Weights of a small masked image model.
Model: 2.79M parameters, 48-pixel images, encoder arch vit, encoder activation gelu, encoder layers 8, encoder width 128, decoder width 128, decoder layers 6.
Rows from block 0 of the decoder of a small masked image model, named by matrix and row number. Rows with one number belong to one neuron. Each number is 500 + 40 x the weight over its row's rms, rounded and kept within 0 to 999. All counts start at 0. Numbers have three digits each.
After each neuron's rows are labels from the 100 images, of 14976, where the neuron reaches its highest value: "responds to" is what is common among them; "colour at peak" is the nearest of a few named colours to the mean colour under the peak. Only what is clearly more common there than usual is listed. The data: retinal OCT scans (Kermany 2017). In brackets: how many of the 100, against the usual share in percent.
# fc1: MLP up (decoder.0.mlp.fc1.weight, 512x128), inputs 0-63
# fc2: MLP down (decoder.0.mlp.fc2.weight, 128x512, transposed), outputs 0-63

fc1.149:573496480477499449487514507481448551443495463520511476470415508556520491505458517499456497491489576566524526554581478559463534537469521482553521607521521515505531356452489553485476437468461498
fc2.149:455414597595507517573536521441464459542486498503479464528528529456504562440492484536562406521479532478404413445468448450523498512482481501503520496500509494549532526506519463486503482532468467
responds to: finding: choroidal neovascularization (60 vs 29.4)
colour at peak: white (96 vs 2.3)

fc1.75:535487507501495462433530473556565470499570500528514514508480546492509556484505450517477485462502509489510518553510493473382475497471487499507510588586504485511591497441427488546490504395502503
fc2.75:521519602569480477525481509487495485437419467502457474503412499426490542485486452466463408447433482452438490538500479548490455552497569503486518522485498499500409498499505527444572487496491570
responds to: finding: choroidal neovascularization (73 vs 29.4)
colour at peak: grey (94 vs 24.9)

fc1.199:501500501503494503444530530480490513537503517498509489447463490486467506430526476516495508502523497497503495512455511531510507494494495455477479462511499447445480479508463480568512493491512463
fc2.199:498493501522503532480489482526523503499472484498525510474515512494501495503517495534498505499482515507502473524492503491511482489510509503330499494580397692500498472531554543541508511496570499
responds to: finding: diabetic macular edema (32 vs 11.7)
colour at peak: white (59 vs 2.3)

fc1.216:499537550491486443448483547480493513460537512558514511506573497501472482528508471516509531534548511500544528459485491445443567421503470500489498383552502496515491452513500496488488441468469491
fc2.216:506451386471489454438513487587445528456448488486525432546581413524462531532508559468507490511475526516483505478480517516522449542603514446489500590471479524502488515500534550544551489535516560
responds to: finding: choroidal neovascularization (76 vs 29.4)
colour at peak: grey (63 vs 24.9)

fc1.111:496505500494509471507492472502483486537469463530506507632510512474487463516547507509535528508493504500501484502481528531516523449491456516487502526453591644591567507447536498526520499498483560
fc2.111:505503511494496505513497476519475481506523500507447499507506501494487484505473531556525540505513515495492489560501500533527508503507495518620502518430614429466494503466498484569515487499521529
responds to: finding: choroidal neovascularization (76 vs 29.4)
colour at peak: grey (70 vs 24.9)

fc1.283:479493500488503495492491523468480542503599508521551435499439544519552570482517568494509513508472508505515506526527514487540464573415456575553512500603445501523576529455532524487535501495548523
fc2.283:544499558518500473522530537509569424537492499502493493397448478478443463479582488499481534434393498500539580486435466510524492533541476483522486494526508517535553522495482499488465574472478568
responds to: finding: choroidal neovascularization (61 vs 29.4)
colour at peak: grey (84 vs 24.9)

fc1.279:504503484495482488493500512508491482504522499512500505450497510513492527406524466498526490531470496491497504535484500503507556447459491478481483515493556405629512481497503470481470487509518483
fc2.279:500511496474502515490493433503511518514516483499505522473487494514502503509490517514487497496470506492511476495508503498502503496502511512271498490438415514480500463526576493515579491508527487
responds to: finding: diabetic macular edema (33 vs 11.7)
colour at peak: grey (63 vs 24.9)

fc1.36:478529522528467563484516511495436481540463453491470463510566533499514510493504497512408564525561481520551519524565515588473478432509487395515525440532503478500445490438497486505507449505457508
fc2.36:485542563512510474578554485503472495521391478529494496518451441529505472534483411470568533538461463508550462479464479489512552557409418555458503496490509462527509463481496409528507513531592444
responds to: finding: diabetic macular edema (47 vs 11.7)
colour at peak: grey (52 vs 24.9)

fc1.292:486504515503482516489434481475500594515546438458513478499536563462431663545500547482569509567580488496501480481514470478466508508506468501486453489413502512490443478527533490538485461501461498
fc2.292:475511462508502552546535510560527436474520499474551401533489485519552461468500507475486482513524518500529498476606494444512607496537571554483486524494511480526509459481474420597520458485473461
responds to: finding: choroidal neovascularization (62 vs 29.4); finding: diabetic macular edema (35 vs 11.7)
colour at peak: grey (75 vs 24.9)

fc1.246:504516478484488517535529542463527543534479492534510455507529488601540482485469554471574542540505498534517499494450484548441439522527460483502442463529503521480469488359503494474502500433484497
fc2.246:502498504478495470496527471514503465452468503561509486343529441519515530441484525524488483527478519501453443420485498483506574426465470550516506522498529527543514482495493550458476472539553525
responds to: finding: normal (78 vs 51.6)
colour at peak: grey (64 vs 24.9)

fc1.401:509500508497493529475530482466495519526501480506510537506483519498527523503505469508475515493506475483502511503516521458516483490514565540487515428533504496499530488517490488515507538546513498
fc2.401:514496446487492532499535505456531519519542517480507430561523489500484508482521446524519509516568493493474512527478533503501489528478467469497556572504510501492505487496519485457493503486518435
responds to: finding: diabetic macular edema (52 vs 11.7)
colour at peak: grey (57 vs 24.9)

fc1.252:518493488486466506473512459429481494489498477508494515497490512447511535507478469476476496487507471480494506496529510460510484499498568518482516435516512506494538531497535485523499537551531503
fc2.252:508441485478478454457486493525514493525488502517533520509519526550537485537508543529482463525512465455448490462518538456529488502485517464505573419493502505536493451496494477517466452493467473
responds to: finding: diabetic macular edema (36 vs 11.7)
colour at peak: grey (94 vs 24.9)

fc1.365:490520516480466561534495461492525483588541431576493514487461531542535496506446501534535594594565508509567531500542536528493508446409504515511518516554493494488527414531465486515506528488506503
fc2.365:528552494504499429493499507555516474534458446433480534437452527437457516523430466515467421403530485501470504501421480548487549506587569470510481527506526490531532536504488538504488516572532484
responds to: finding: choroidal neovascularization (83 vs 29.4)
colour at peak: grey (78 vs 24.9)

fc1.452:537523479461482515480536506534495521517587527552520547492536477509567498546502453518454613546462529551564528495472503515457503476401514498552517480576508486528527461505479553485468509421403494
fc2.452:527462497513499503555510474494473520501489518513482410502451556558475467425491492463554422563467588496493454499506468477551548578445437551482473513509485503591453532510482529477553489503492458
responds to: finding: choroidal neovascularization (71 vs 29.4)
colour at peak: white (62 vs 2.3)

fc1.162:501500512511471504504475531500513536492485487516497480396469515502523523616524489495500519504494505488504497486538520491512520465477442495472497510513582458485566475490481476487409519466472500
fc2.162:504505506534498513490491581515486519515513473496512509498482491515499511486516523513506464492526513505489507489502499561494544474502506504520508516463599569502512489664621507538502527502536474
responds to: finding: choroidal neovascularization (59 vs 29.4)
colour at peak: white (74 vs 2.3)

fc1.134:487493489511466492543448533449573575556629476564472676494509593499505454524593550515506601578534502497490469462493529490449395512495531453488492509520501500493480512493430482455501546501511495
fc2.134:536511500510517436507468506507433443540535451558557551433468454413371591512484528505397535481499490520524532538457476521478572523528442499492482523487493528528491532527470545460564554522453548
responds to: finding: choroidal neovascularization (70 vs 29.4); finding: diabetic macular edema (28 vs 11.7)
colour at peak: grey (67 vs 24.9)

fc1.294:525540520532534552521546480484555486531604499563505556500558556565530573492518495513562595565511513515571557535499540489482454511435495480478472511570494498488503476460398470521508531427486510
fc2.294:522521464461481491444482505473495501471468471427486501438468499428463532478397457497512479403532473520502565533526514522486550516544523565510499482497494478542527477521477572514510460554491490
responds to: finding: diabetic macular edema (29 vs 11.7)
colour at peak: grey (61 vs 24.9)

fc1.215:521522513474547484464520508529545529481531527567551515483528552530535490430577468475554524524515505507537512486467545498388458444421475491541532537484484489485544551460462555450512465482572528
fc2.215:507504444507503471487563487451482432491422465459485517436476386479389474430485436518457533484454531516514508407462504524552522541552519463466507533490480534533498500509473503551499577522552542
responds to: finding: choroidal neovascularization (81 vs 29.4)
colour at peak: grey (82 vs 24.9)

fc1.397:504516509504494579541555495502535462541598477570526494499524526515529483496517510526525609614549499503570537460494565470478518452375486552497516530536477493499583490527434493524511538455466498
fc2.397:537526474456520454490488506549513438478464448442507531447477529490477493532415508518504371396535487497485513532463493505494581509527532534514512493506499473548546532499498586494480485582540486
responds to: finding: choroidal neovascularization (68 vs 29.4)
colour at peak: grey (80 vs 24.9)

fc1.66:514482521496467509504503517496515507495518520535495510472502456520511567544520456506489483516497502482504509490531527519518535477478501503484506466481492467386512471511492474476346503485484427
fc2.66:508499503516499504482501610523502521510471494492524504495496493531499513504513503467484483498484495499493512492511499504470529491509501493681507494461481375534510487603574494498480510491526494
responds to: finding: diabetic macular edema (36 vs 11.7)
colour at peak: white (30 vs 2.3)

fc1.176:502507484474489513468520473503492530481522503501490527458513500522535502411464522513485489501489503484502508494498498487500486502474513503512503456477549636603453507523515515510451514505509469
fc2.176:499504515460503524523499528474536493481453531507522505479518510482484500524480496452485509508467501499514493484499499490516455500502503495526490489569233479506499479575535517479565497503537505
responds to: finding: normal (79 vs 51.6)
colour at peak: grey (57 vs 24.9)

fc1.131:511500508491490497478513486483499495503506491506502527492475509489515515488512468507468507489470488479503505492518529463518518490488545521512527471545498512502531479537485513500501512525526499
fc2.131:519496426490485542495528492493509561531554504462510431545526447508496514510489522513544534505570496494493512530463521523502468560516452459495554586505505515453477537499515472448523490484519458
responds to: finding: diabetic macular edema (57 vs 11.7)
colour at peak: grey (50 vs 24.9)

fc1.11:468504498472540509530461539466595540494592561583527617484522548485522493518441426493580561490500500504492457522464475524488492530491489479533500511458471515499464478523493582448497500456571509
fc2.11:495500565470488519467570490487489474519444530427456493518465446508450497375420478486527477506444492498530516516517478518500491524458518593502463492512465509576442431517465523579512492560515477
responds to: finding: diabetic macular edema (28 vs 11.7)
colour at peak: grey (96 vs 24.9)

fc1.160:504484507491481495474513467498502491519524465527495479561484496494493454586507492507490495480523496492494507481504491529498511536525479527493512458480491462262481499487493492469632504467479411
fc2.160:491512511482495494504503509490483495489483514505475484504502517499476490539519507483510529496514509502483511528498498504502544491496496496511502506476590666486493536628435477474519482500471535
responds to: finding: choroidal neovascularization (64 vs 29.4)
colour at peak: grey (60 vs 24.9)

fc1.168:429646598574541524571531528565508535532512512482521483509552461525515511468566535562503520503481327407479500473466450506537445472524447488497489488474519517516520445501431505409505539501459501
fc2.168:506608597478601483531518491498532534502497526511527523561556535525490530560514504521529483485555398441492499482523664514507499539458431517526446474489503506452469443496488497510483467492469425
responds to: finding: normal (86 vs 51.6)
colour at peak: grey (93 vs 24.9)

fc1.387:493505514508479457527464501587497506551499469491500433509555496503496538492427512525534546485494507504508515472505493467464463457577465458460405467517485502520448532482469446525505485434533511
fc2.387:479529592463487470511466520513588493492423480479453553382432464462503456480438456484428486480466514491515501547538484565466521483406442594532520533513504497486461490513455547405495525506521543
responds to: finding: drusen (25 vs 7.4)
colour at peak: grey (90 vs 24.9)

fc1.140:505524504511520481577468512580521515625541509503509519509472523471426568502466539573535545466418500517515515496448466489552395560492452523497439527488478500492505504564416490496517533475479497
fc2.140:482512477470488508501545501453502464517488417525520534388469438450502526514517434444436540544516479511426491405485491552533532465508530472508501527484505516480547476503483533442493511529512573
responds to: finding: normal (87 vs 51.6)
colour at peak: grey (90 vs 24.9)